config.yaml
arch: "caformer"
model: "image classifier"
dataset: "Sentinel-2 satellite tiles (TerraMesh)"
train_examples: 72500
image_size: 32
crop_scale_min: 0.7
horizontal_flip: true
translate: 0.06
targets: ["main land cover"]
num_classes: 9
norm: "layernorm"
norm_position: "pre"
activation: "gelu"
mlp_ratio: 2
head_dim: 16
fused_qkv: false
qk_norm: false
parallel_block: false
inner_norm: false
patch_size: [2, 2]
depths: [5, 5, 5]
widths: [64, 128, 256]
kernel_size: 7
mixing: "mixup"
label_smoothing: 0.2
loss: "cross_entropy"
init: "xavier_uniform"
residual_init: "zero_last"
optimizer: "muon"
muon_scale: "original"
lr: 0.0095
momentum: 0.95
nesterov: true
orthogonalizer: "newton_schulz_5"
adamw_lr_other_params: 0.0007
grad_clip: 0.5
sam_rho: 0.05
steps: 2600
batch_size: 64
epochs: 2.3
lr_schedule: "wsd"
decay_fraction: 0.2
final_lr_fraction: 0.01
warmup_steps: 130
weight_decay: 0.2
adamw_weight_decay_other_params: 0.05
Rows from block 5 of a small image classifier, named by matrix and row number. Rows with one number belong to one neuron. Each number is 128 + 24 x the weight over its row's rms, rounded and kept within 0 to 255. All counts start at 0. Numbers have three digits each.
After each neuron's rows are labels from the 100 images, of 14976, where the neuron reaches its highest value: "strongest on" is what is common among them. Only what is clearly more common there than usual is listed. The data: Sentinel-2 satellite tiles (TerraMesh).
# fc1: MLP up (model.blocks.5.mlp.fc1.weight, 256x128), inputs 0-127
# fc2: MLP down (model.blocks.5.mlp.fc2.weight, 128x256, transposed), outputs 0-127

fc1.197:190128149128139123139125099127132122130140091063154163189118166105133146160132150134107125154122143131169143108174137131108150162137106124125136115165209143099135123079134134121109144172128141114098134148133114149113102130114129106117125133117067145155126106101131128101141095148115091115120132094133095152113123080139169095128155109102130130112135122115121121158093157086145135117126
fc2.197:114107131121083162116130107130137113141127119195159099121174114154102126147131106153151122160102081101142119143138119102171112098144179103110130130095174122120088130133102153122131134090180136159137125088157137125104146132127098131133143169155113120120118152149095103149174097126129144134114149105104117081132143121135127128106144168128147103140143146118107144093151148113085160067134
strongest on: snow or ice; clouds

fc1.121:166076149127134126148146136134104134115096165126119105147104132117146161153106120110125130165141118106175147129133119114088135117156137083101088133151136167143122145146162124110118060134108179129095083094129121170192125147113122086095135107141156123107145175129159140128100109142147133133127146120152142087144144070108156110139137126111146127111124156106135145156116105126138140078146
fc2.121:100176136119099122108122098094162140158145104128160145087152116141104095125158111124146107124124127133097095102124162169132133099092123153142152093121091145147135119107088147158136186118146090100141151164147126112080113154139140153152119167116101142146126089154111122125159157126106141110141174114079123162075098161141124128146128130122117134124144106143152151084139154113115108165117
strongest on: water; clouds

fc1.159:187142153123141130109142179114127142162096114157117137085118129091121150133085128110109132131167077106126132120148091132137132129133152161134123095137133123130109109116104090172085100135124129142111117123109131154157112157134120100189104124153146132116130142135122133117127132135084152103172118098157199096146153087082159098117112129158133113164126116131134168117135154084106142102132
fc2.159:072124113106093132146132115111111095097133166131144108152122154177135101135165121133162118087114141168125124164121151102161132092111116098130132103116098152127147167140100185093155141153131134096113116162143101146124154102163146164073123150124081106122126126110150127133145089109136124109085133143093100121101102152144123158136106171089126154115140120143160112152141123166154139130144
strongest on: main land cover: rangeland

fc1.148:065117157102157151150115089156098126166162124121135134114147115146125113159113140137173074168130158159109142165127145155103074132138132089164116130147183134094163113104157153098128169098130081140125135110105120126091130092133151114098076171145142148124119119133085142123108145099146087101125113133135143151122091138145128149131170118117128115129111098144141134108121141121131126127151
fc2.148:144122089161105095066167167139162121130150101127125134149129102125157137116157112131146128092134104111144133066124123157129142146148120164093180138080088133171129126138115072170122092128125116129133123135119101123149116175121123111193158083132137097132103163123130097108133117157163161152134094103116107134147160144105119133113130106147147125137158156145099111134118122123130112129099
strongest on: water; main land cover: water; clouds

fc1.247:148131173142095151163103088194087164124127121134104119115143111130139158145136096108163132142153111129159145133105094125112130140132106187134087132136119133148128126115117146091099150084148094129116126153094104148105120133127144115130147155128105123168163109162070139139121137136116132101140091095104140150091118128140184108106098176110109124085132151163151122128103131110106092123157
fc2.247:079133140112153132096166127108100115114143137117153155105160136129122098171156106137084111145084124117146130118191093166131088125139135085161145134144145118136085135105129132115172123151150130181144127125129133100144130130163104115094090119104162145121102103127133137143159083133150143167133170145151138097103113135119105123128145147095093089165126112136074130131176106107130130136109
strongest on: clouds; main land cover: trees

fc1.20:086117147120122168092130136178144147111093084109131127129138173109126114118095133156136140123111133133192125152135095138109085108135143158115081139116155130103122131139108101147118135134138092146087163133165074151124130121115141144134119150135125120128159147117144143126139172103121109161132092096166142113092103163121117132097137077087139141115117134120156142135186087142176119109094
fc2.20:134119099151142107131135168114073111137201147140110137107136084143126119140162131138091132130109136119113103113128124102170148100132131170112172113128139100181146160162128124139144144116120093136176072101097157084150104146127100111144146100100131113085079137149140125142109116138160155144149104148105140135106103116069138129135118121118154116133143147143117155097114163137135127171133
strongest on: clouds

fc1.61:115099095083154117163119144165097154123141119073135119133141097161136115087086129129141112140106122145114106134112117121118136153126110108172155090153154119173142173122102124130155106106161126148138160121120138110123145187139120113156151092128141105154091113131151103122109070152150132158132130145168130169137121174125063110116116119119105101153129070130118146102133141112131119137161
fc2.61:105108107135117128131112135166154145140157112150135151144130159116158189130126137154135141118085090128119134114125123133102099165160130121088115114116123125130151085149159105137164127151080115130123089142125105191159113078120131128125104158101166130127139129139121119092127168108090109142130145111117149159113162098119149098154119113168152194098149139109119107167118082127110151136087
strongest on: water; main land cover: water

fc1.183:123101135131169137154166135147112133106138105124125098158116159101142134117095120132085096123159113109161151151119097122092104111154118168156144138129176159108136095141117158141126123137152149091104103101140130105142079129097095128134125135106126090160129206143130138133123159143138095104112108118169138141121150114068101085086156127117101110145136158111159147118143180144146140123111
fc2.183:145134112151100123098141125148165140142159147134156129089109123172108155093135116111125152138101158150125135133122127127157116110110153125068155158129109106170096147102101151115117167087125104156125092160101122132100110128147174095119126090151142126107115100127103172165108128132134139163148144171072135119124097172156119135146089095106156149094162110151126127109103093103133112154140
strongest on: clouds

fc1.8:103129126117154131130104099160110163150131112078125106071133093077139144156166106173155144137094111122169122148098100148089133123103171167151135133124133128149144164109136115170085138139138108153158102125143163078106157107118124155100103153119134096116123182130147133104123129147113165127103083136103117144154115106114141142151108096129166161136125134116107130136117139167138100140101
fc2.8:145136114100113135112156155119157079130147129163166119152158129166135120091082137080105130118167148129088164109119154128167097121135123125098085122129107117143137153155180150105165089102122114123120136117119093157161111093116154100138159154152134108143126102136076140124160113063128085121139142105135148145167125129109134129115171098119137125143100140130129140150107125080140148120160
strongest on: snow or ice; main land cover: snow or ice

fc1.130:124112075134146155154160160129148104178127141130096126116102149101146121123089126168144107126114099133145106142086085150087148130128131142118170148118163167135131102132105188137130135134149113176173141122132106147141074121069129101119133150090105138141098133133160127167102133111114100142127150111109168131113107098100132113116173157127154129113126136060132113117114126142159130127133
fc2.130:145125148131104117116117107146088174127165127140173081131152111150113127135154135091120149140132181126136158117161151112211098108107123114126138096133153093148122152150147098102100109161138103102084113172135137114145163145139135137121137128125115119123172108104115151072153095095141150143118105112103065115125157116130155124119099084144121133142125123164111145126130148155115089126146
strongest on: clouds

fc1.46:139114123130161126167112134146099132185115156131104137150146117150115115134134118164125138134112138088147094175148126136078112125123152150140125141147176127102158102132110102125110115173100111133115110143140110094133134136101157094132130142116144144134114116122145166102160186068178116153113173146118109132139110082105108114135141163113068109078114098105105129153131162120127149088130
fc2.46:129107147105090149078158157123152130109105140125149147115145117116125118131152132137138099120093159169123165103118099115205160136087133147079132174104111119153144159110167171155133147134123127103127136132095099116139114124135140146117160143116135162128092123117107104100132102135127086131132104122138106154123105158120109166088079109160156154107116181141139162110111089112119115164123
strongest on: water

fc1.166:127105144129158128156160111092160169133105130105121140116122101123102159118163132129174138118116134140164143119126120100098131116112161140120106157184107136123156171131151147137143091116105100097099085149128130097134156142159098141121131117101158101069170101154184133107127132106131149129109134164110102080110130162107094142125067136171089107139138103118133101163123131144117123122115
fc2.166:114116132121112129089117140138102105099148139161110151126151156115188117143135116108099096122173100089084132158131113130132105124147100123151128140104137174112099089134108107117159189144188143116147145123124118150111081092106138128153112152136124176169089130066097106153130135159115108128158154117134135161119153120144152119116150111082145128123107182129136148108135107110128123143126
strongest on: clouds

fc1.28:098133140126121119144197138110135131142141178100107147118134094089108126127137120172158127116127156139118130138105156129080147147106136135116113171130092132130132144065140142148159178109129094147128136094114122178115132117097116097176084172093138130147111097077154129120133101091107123103152101149119118121146148081171100122120137160087157140155122119103127131116142105121147137129112
fc2.28:128103126148114138113081122169129143119124099143143092115100129165135121154145147092135106134121143121148143073138095117180103128163080151148139099127170163131122132181156079116100064115111120121120139146130127098140152133144153144122169097126115105114150142146099086126139167157153156157071138086162126136124081148102117110154123124105125113113147122156143123110117166141113116148138
strongest on: clouds

fc1.98:104108163147127107155100111186101154155171132137110095148146131129157150113112088113127098109141179126161107161117107160071113147168142123073115135158175149154138168138118094128132135158126105153141109140109104116098137123116171125152104095126101154147140143122112135106155141111155113139101114117146139157089098129171124123110143116138120124144122058084139099102134150137126135128121
fc2.98:136123149170157104130146129116169124108126114190153153146125128137132151120149136092152119117129093132122164102130104107158146175073108162165168103160088099115131126117137117090121110147138120123126154122128105119127156097100108108118126177135122078133119078121138149159106120146158117086153069138088134149145172118080139152113131119113124114171139123146125144158126126137103146084116
strongest on: clouds

fc1.175:083121103137136116108165093123140114150110130134153120091174127111129160147109106146104180103119156133159109147157113093149089142173133144161123178111091145140136157156078129121099098085139107127143124127131149119114127108129111117105094161132160115134151158122096124119114097096127151149106153097128130068112126133136100195149117170125179138147137119151102134126124164125134097127135
fc2.175:129125077098117127107132128112173110117105154112115114140163145199120133215138100130137159104139102097090131138107118155161154078124140132099128140136102108136125140134106161142099139127144133133134124127139129116146140104101115119106111131143093082129105112138167140144147145118171179115126124126171152165129120084139078079122108125141060125124116132134102146146121126134157144143137
strongest on: snow or ice; main land cover: snow or ice

fc1.173:152132154111149150126121167122128159122142123149159104156130149103147120140116125123154107107121123097132131143131150131120190086114113125154136159157148135155103143120096142151097116111098112124150071174168125119067110120131164127125117118116119104149077120136167147098124093135116103176115128150169122091090093101138144147128163146100103141114174145103140103118106105124155098121182
fc2.173:104107108202125137177138111132125109177127131128145150082170138130144122101159135121137168159100131174147134121141110121149109148126122140118116091075149109128124126140153101126197131160172105170108142101108096117152108146132114111103153139132084132108142087143127104135146108086086149104120124082112092110155128096114143118159123151123164110128087134168117136114135131125129136129124
strongest on: snow or ice; main land cover: snow or ice

fc1.104:143079116116122102139142152091107124121131161142110136086068128135153134093150120087141153126111122078124122098135152182123117128061160140133120126108137107153118134122114156142166127124133125121100110157135127125170134153149155112107146125102178144118116167177122162119135118138131094110142143141124112127102131087117140126162099126127159096065134169147114139121116172155149118157080
fc2.104:153160164138126138100119086149157140140121161084136120170169117108125123146142101124173140120121106147131082157135135087129147113133119157142163113175113128108082069115121120145092128148085113128133138133119149122103124120104102146176148132111115151145118068121096061136126129119151112150130137107179154089166118093167138110106133138142120143138144088119153113134136117106119138113164
strongest on: main land cover: rangeland

fc1.92:128128107137131091082151139094138134194164104139150165160116128155118106137154164122136124122110115136121122150156092163114108133086137149133135120138133123095128131151092134080112101111129150118144148126091135156135136134105154143098161156154122126093111149171123106106143161139135124159141092164104115116166106067179104167150096149157140135133093141096115152119145112104071117122135
fc2.92:113104139170136149126133095122128140108092114102136130137129128144131164101110132169150170113117127129133139132107170113113153152130165106151140159141101099118161117109152124154151135171146120117123103168136082095087132080126126184132114141101146133099188073122122114140115134140091150123148121135201110144122113141089099135101121096159104107115162113099117109083125125146162153124139
strongest on: main land cover: rangeland

fc1.112:128097148131147167152153137158120123139069127136107077127141159158157122113120091151136126159069158124146071124108122118160109152179098112114116136110126103168124130145091117141110119079139124103097095109155160120117163125137108160127102121108092107117144132128172151126108150109166127117121125108133137117139150168117145117168128163144087172115123123166086137108109161105133135134096
fc2.112:129102090096122108146104157099169112159087144138192139128161120136103136152155099111118195136148130129166136122115158169115120119059123074154117133139108125133129130106123171116149121184107153123142145100099092175103089083114116090091127122136148189131135152109125125139140130134141149118153133133130153123114097135128112140159121141129118136119093123126121110161118130115131112161108
strongest on: snow or ice; main land cover: snow or ice

fc1.24:128142138090119129101104134134120090120152135148131113118102157124158150125140101124146128131159111112181110157076146121122093116140120129152125118164081132162111156135114128122173103085101154127194159068149145146122181116067101151121105151133118119149117153113165122151138126135147119120123152157104134128092127131127125098159099108107142121119134082136148176131161117148093133091097
fc2.24:120113144139133152176132102105165110128128149123170132139158088133092124124106134113133135121081148064114124086159165154113177124108142161122134147114159115090082085113085123132094113135129108145100086115163110140117103134160189101102163115108140114138122127147127130085126139124106121127136135125087141099154092132167168161130148154091140100134151127134152132140145151135147122124159
strongest on: snow or ice