A small image classifier, trained from scratch: depths [5, 5, 5], 2600 steps.
Rows from block 5 of a small image classifier, named by matrix and row number. Rows with one number belong to one neuron. Each number is 500 + 25 x the weight over its row's rms, rounded and kept within 0 to 999. All counts start at 0. Numbers have three digits each.
After each neuron's rows are labels from the 100 images, of 14976, where the neuron reaches its highest value: "peak on" is the class under the peak. Only what is clearly more common there than usual is listed. The data: Sentinel-2 satellite tiles (TerraMesh).
# fc1: MLP up (model.blocks.5.mlp.fc1.weight, 256x128), inputs 0-127
# fc2: MLP down (model.blocks.5.mlp.fc2.weight, 128x256, transposed), outputs 0-127

fc1.252:486514473554530472542527549528476509519514531539515528476521526529519481469497533472480474524471458495549478500514497497465519486470483507486503480535528494518494537461503478526494512501515506513531515470512446533489523480500483446469477484483492476479474509486490517520485539501515520513458493500465521511498463501540519543491479483511480498477481467539472491479548502483452498537531
fc2.252:519511507500458470456493513515494479518483472488467540492544471450544461488514539483510534525462467466469541506493494518558514565505486504525494496502498494469507503498449550482493486492509500474502518502487498478535495494456544485518557517484496534434505483473509507503506496524498489491524514485521509539478497498497517511509520447526532504483519516499468487522529484516464470522512
peak on: trees

fc1.79:558527489511484480498516518475530547550500536490516512469479496521514489488486510450506501495508467463515494487521521548465495486504506516496489509498497478502502438497496494518489489504495471476468509465530528480522507552531524513478500510490506496471489520493508507491510527482471535466538537463543535489502514478451529499506436478504497505534488500570464470534524465465520494516464
fc2.79:424490515474490507555496508476440437463495507480491459500526506521487481518482486515507543465539506512474465532463440475522531485506508482500520512480492497506526518509504508481516482547539508506473501509512513541488477483513495494531490467513481510506492486513517449536516495509508502539493511521476501476501471477535504490495510527492510507513539490473548547445476532538511524485510
peak on: crops

fc1.172:492488516468511486462512550508501521525492509522497469490554488449495490526522472499463488499483520480515465518536514483532444550509499536509446509504504537516492511529480493450487529479501537500486467537510545446472512512535510496504525488513452532475524509541487531492502478537473487498511513497475478481508463535512495526519489465519545482472509457509496473511476511516484481480467
fc2.172:565492499497525505479517463447532496528531459477511472516489540496494530478453526482512524496503496533501526564464493529481499481513515473487495499502503468509490523475497493542486473487479456519493485462446479529494483500444516505481482540529507485527489523499516487511501549480518475491477498548500514478481555482477510503514499514526465542556500535491485490516533500489471484486484
peak on: snow or ice

fc1.168:523530480486519485472513486558507545503563483508516512493498486483487496528508474488532525494509451503489470457536544549501458523483497474508486532507506514508508486476516516471487505486511454448494482491489493477480510502493508496502508489514512515471500483518548453485518533481522461455520475519540510536483477496532521547483500464483539478478509523509459489481482537535486444470531
fc2.168:532476458509553512504478521488479467519497495478484490520481513513495467485516514492513447514521571558497581499459463486490495493528443479534473484485522471512522488466498460490505492489517504572510537523494501490531481479487517490518480480524496476499484528529490468514496485515498542526519504472511519462504522494479464477498489540482504489478516483500523509466525461518529512496490
peak on: crops

fc1.5:547531481539529488469506500512504532516502492497512536490502512467507488505512470495468493464484492482508506455521486500516539497526504479476526492479503496527509521486490448507487446503515519482492520491509487518473522520460506538505514536543497521455469516500474423467504514492526523526502489528452511520508538469520508475524449533500514543456493538546490504508464437494524487517480
fc2.5:491445516452471524515471507459482482492513491501499458520500484511481488483471504525508524504513500508505490555450502507510490503490519504565495499482486483465533492535531511500479500556537483551515514519507525496545513466536501497483500490491484509508531469476539525509507504507472501492514523474532466516470456491494518558472517486517472467561501468455515457476504543490485520480525
peak on: crops

fc1.2:522516463555497469511468529513533496541463503464476528535503472478542521490514503462492452508461481507461518510460483495502499493500518522476477520532521554493500496494548511482527552500491522487442496478502559514548474504443513489528469551498502480490476500535528486491521494492459460515503478516508519521484518508523508499499470489492504487462492487457502542512510485509490478496488
fc2.2:528515494519535497488525476475467499481527523523532493489519519476484469478488521515502525473533481440485479529526492468474485503518491472477509497492471459488528483519508513448461451531513484523523472521467466473488518541543512489486528469545542521485513523515492460487504522479523524534512526497492493478580466480480544501484516488517500492544520455506502469525481489498482528495496
peak on: crops

fc1.139:528488463513465476479451473501513504499521515528493478482530505483495497478468499437521516471502504520565472488474527522493507489477484463571476531503529483549492461496491546515538485477490556468517479501520472529489509473461452492500497508518490510529520528485478497495498521435501481498484493504490486516477526524483477521519497533534509541519489527503493509502513469493490520558519
fc2.139:512510556534511501517492506521500491563515511478472479513512492492511511488549461514504494504479486515464521521497494493505513565550494511464528518483478510499480568498489478484486501500505494526487524515492533513460482501516496519495465485528546497495507503502495496517480490541494479467553530500523502475498462456466498483498496482523488476502507476452513482519474544438479440439482
peak on: snow or ice

fc1.178:496521433510542516448542519473518502443512510504503428458484534472507529492514466430499505511493464453521512489495492493527528510548463518498516484476512539507510537503530486481514500524549507495479500494485522456494503503523489474543468519546497479503503540471492517479517504500476494480491515537514499516463511464519457532537484508497523497520525487507500467489494504489496497519508
fc2.178:489505495445481511547490434478530485483498519514513516553519515508513468509472492532514542511484515554489510501477509505522479514507487489469498525491457502467505472515521494518493494537478550538496514482513545489472491415485469514502498481458479474553510488499506478523492501521497487502472508466522549520494497463523497460469480521498459534484510497502487527495496540519531524467516
peak on: snow or ice

fc1.54:450524510498518503488521478515489460540503483459483508493456469524528520515498506477533507469525473501509497520511529497532497529525513472488505532530478477495533522452569526511497485502496496499518460433462447502502518532505457517419484536507502475491539499514498501546458511513513518513498489532463484514470518473485487478493505542529478468500520488469495521491517500498522507515487
fc2.54:526477498488496493498491495507513532483474511516520504514525535455479468499503510495489485520500503480489536468527495505457485494448485512476493510488487558525429468531475513511490491471510503501496549539534536496499501501537502489566525445493513502503461516447496511452525519524504467460529489461521519544504499544478478538498534449506503518489475513527521492501474480487472518478505
peak on: trees

fc1.11:547452516507477525506550484493499512505516540489493453493511531485463495511475487508475476474524453493530496583498504493544490463501519524517481501467493458534484524521481538543488489503488472489515503518509465506506431503507498490485523510498523520472503517499555506526510535454530490518531485530494509528486516459470474501477479560473514524480497486485516485478498511480492510472471
fc2.11:476474491532494539498477528493505539528530537502510488478494511459525464475512515517478519548461523523511526483503494481496468528499472511488513479521526476484534512505517481485539473520493495584474458481465490480475495509473535516513497521535453528495500478502483529463480533517437487541485485495477473517466479487483503514563521459491542512504485482500516542472491518499488502514514
peak on: snow or ice

fc1.198:520461558445491479467522535486499522520482495476531515511462513483499485514492501491484447491478561519486506507494446512484496488490519506522492507509544491494485516458509495470479509533520511489467525508477482520539506494446479526474488529492570450523529509494511545507492491537475451496537525517490525533489527495493477486515495478486509521513476504480502528553521474468476460507485
fc2.198:491527480490482485542480482517468482465506481571509506486522491528518486501491527507485535546548471494474501455526526505531460489515488518475525553491473485522503463464506521507510528443470500504496460524516494510477493496505545490491517518454482539504534475457458482551484525463506498497477484490562476474467501522534501510492499529529477520477515511523495490479494505500531511482476
peak on: trees

fc1.22:493512514494502477490509502491528539511524510477531457551493480485531483511486491479484523478514473472474525532515477493515550526546450511467470490487504556435484530468505478493506519490507504544520436513502523498471549521525552455508480485501493493479488505495482524498510484499479513497498484511496521456513469501449468539557505492490498547522489505488505462508524484532478491486525
fc2.22:504513502505490506552534476488524466510497472520506483458503531524467500498530503526512505524539521523513507483475447524518496524495487510502538479450491493553526492545468474525502475477498525485477512501492477496493471439495466525497489505528493505501524482503507474466466498471508524431467506558521469526495536505497540474488485522482530475491537497525449530513532527479455502529493
peak on: snow or ice

fc1.102:490512440470493492488482500522507490528516521479512543498504477534514488515509550502505502532519505472476505517517526483512550517479466467498517543489492509536528479533505512449504483475550443537534504494505514490451525475535505486472490481486469500498461496507509498481504438493490521559481537483481485478508454508535485500510501510506493482549535521503493495467505491503474443491553
fc2.102:510471516513512479509517494496512484524477464497493526536496573458505571497488521507529468506463498530482492445542532523501520476561448532525511481507536513500464487504483463485512492512472514495474518484517493483485477540506455543526486486464508496481512484532505470488493498492493487486494534491533524506482520487453530466527525469509508522472453495524490498518499505513467532461523
peak on: water

fc1.7:534486510520504491493529540511492490472517510491487472442493546510527508516510465524509466534499472499532471507518499507507489537503500520504539475524475529489469531529480503501507507471487500525496504475455470505496519493501481498490483576504435523466489463481475497553529499510493527481479525524480509504496499481457448508509468547561514509506464469454485520487501549504483461496509
fc2.7:517471497507479473477486436518530517534485507504521452533514498516505519463487490486510503460505522482469522515489487529522511480487493463490465512463561438502533489487484466492497474517536512518515506557517534507486491470456505521520507468543517493502505538469524513435508528488560472496496513529517491492473486470516520501500507473472470519512499540507520459541506499504483533499478
peak on: snow or ice

fc1.248:469518516529482437470485491553510513523539521491530470505505471485470467511518496476472434464468493500540551516518500526498540450491501492491534489540547474508501544517500510481517467526521509498505502492496466530477504530488522441486518476483499502534474510476490515526493493465522501485543490528474491535483525496503472483455541523509504469491521500468508480515525529477465499491499
fc2.248:534451498532492508508494498519541516500540551511521541460535493474519508524484459533508521508482499554504493474497466534480472524506500522433513520500478481467507509509520528507494483518503470526511479499507458495491508483479493503450494558457487520532500449458514533472466505518491476512478531522438532488489509520494496536487508476503445495487481501504491478487487507482505552521511
peak on: trees

fc1.38:494493511462523503523527495498475529456476535538475485523479484508510466491500502462496528472485501503540486482490523521488476490527481522487491527476476568509523494547492519447529456491533483496469500463484486497533513504586499491510525434499474506525515502482432494560495534514493534499465512494513479491494493523472460515532494523497508492506462507496496513512471517509485487500480
fc2.38:507517477510533481528476502528503528470522491510456494445516467476519505528513456489500447500492489561507495526478489523506506506493487461505461497536547518517486472441504519542524517534506521511517526515440475541509495471488499486509532535501537506473496506482504507481522490522458522456494550501513509522524511455483516477465480472528506486480496525475488504499500518502430506524495
peak on: crops

fc1.30:537520474536489506502517488481502523500515490513497518506550490523510462469471503461493500511480492495581479513502485448525464505502494455485516499492507502472494507571529476522507460500507515503516509432512484534532493484460439474527496515543506510445499481519512503537475532509509498516474497504482503505510517532496539527467492484494499536503492497498506471469484454554493494537481
fc2.30:497469543506509470505507497520507481495532538544508496508469531439527496461458516510490515497546540495459531483471490531507490514518480566493499509515493463467502464518484537488511481521490539496479480488521515521509503481473470504515501496484484518509515469468535509474519518492482483474513526489522444528495459481489553514485492478526480463449489527501490509523500502579474471491494
peak on: crops

fc1.78:515459514524481515521528511485536511511541501499532457458467530490514488516485465493488500468479510483540509474511503527492507501503508518484490503469506510478480437482472520563495501511479532491520479533482490509522489499422487498503500516517496506448497506505545484474512477492514480519451512496483545462465524497550516544507570497448510541478518513499500481531524470498503479512515
fc2.78:506490545519481498516464479488485480500477487518486513504570478469477538475475516500472499495504500492517495445470499497538507469493504483483495496484506492520522530530507525513474482538545487496473480513537500501540498499520506507502521557500494466515477469474529511510499548461487538524515479516499458531486500471435440509476466491553508502523492509506454531484480543510517479499552
peak on: snow or ice

fc1.31:536544440500469478470493479542502455486480508514510465484497516497499525518486496514507520537545486481526460528484463551487526486475514509502546539495457510527487494506489532511449488499531510485523500476507457541532477465456528486514507512484502525493489496550529524482506468485518479474474533518487499471477516517528485533509494512493515490469502497495510463531551508483467495496440
fc2.31:473447528493518514477509500466505551544537497514484491503531503490469471477512519461515475475539496500505552491486541473566505465509474521493467496526525515455519506507488483493513509495494490505518457534527493453468488445486481535490502496528470482508496521449465499475513566494518520489505530468507522495480500486500516480485496506498489542518509485505457507501476537525499486507564
peak on: snow or ice

fc1.113:499504502499516475490518462538489491510505479494443477518495486482496483522488498521540500555506503509517512491499496472484480533533541462472478492522502548510503479487514493497495487490532476533471525488503509538521539462458521496464482532542489492546468513505535496539483474477487513560497496505501513464524489475476478524507515520535494498473505527528503545440494488468519455422506
fc2.113:505488522524467485495500515486484502488498489510552515499509513512493474501515490496507500465508516486497463481497506548507510474480454500579555498457481454523500512529480540522479511500474499487516532510491492486479492541536495486545472501484539489456495487508470458470518510537517520435497548482507525513467524502492509453516485487458496484528475497470499466556507511529471511532536
peak on: crops

fc1.158:456482469513497481489526528533467482524513439449482506465506460479477539489524508494496541507551518452487501483470496508540494512491475500472509497506474498504459497452525543548451512496502513497515546462492498504498486499483452458496490551541510545524478521512518503553467476525505500520493511514515544488482525494464478508517493504536465505488514481503513495523514521490471510528497
fc2.158:555504493520537490499496471526514512421478513537464487500497526491496458497517499463461478496500440539500518528529544529516515517462492471523479469498498525477532519515456509533534468490532503520471500529503491511473507488511514509508455447459526490483522516495482511477522501501495532489507496520476484521473485500533492509517461475483526497540494475505488477506442488523511524539545
peak on: snow or ice; water

fc1.35:559491486484504504517489459521524509480498488480463444474537482488519493549494486532495529500464512497468477489497545496522465567542475520565518497468501534513502494504423473501510467485490494520463482504521522551489495502493465469519471508508489540478507497495462513521475525516501540496525493482550521507475524506478467490485466524480484512489508530516467524510494514496500477502486
fc2.35:474495485499488495525506535534495500507476505507497455501496502534508495504489459497505517491501503456535494535522521551460492498502496447499471526496495438513500528518534493531489547474522478528518493486481525522498485487509464515478502460519480525545540549486502495486551551494527496511481529505522483484509455521490487499454473532521526462537499438522481461510452519473485495492480
peak on: snow or ice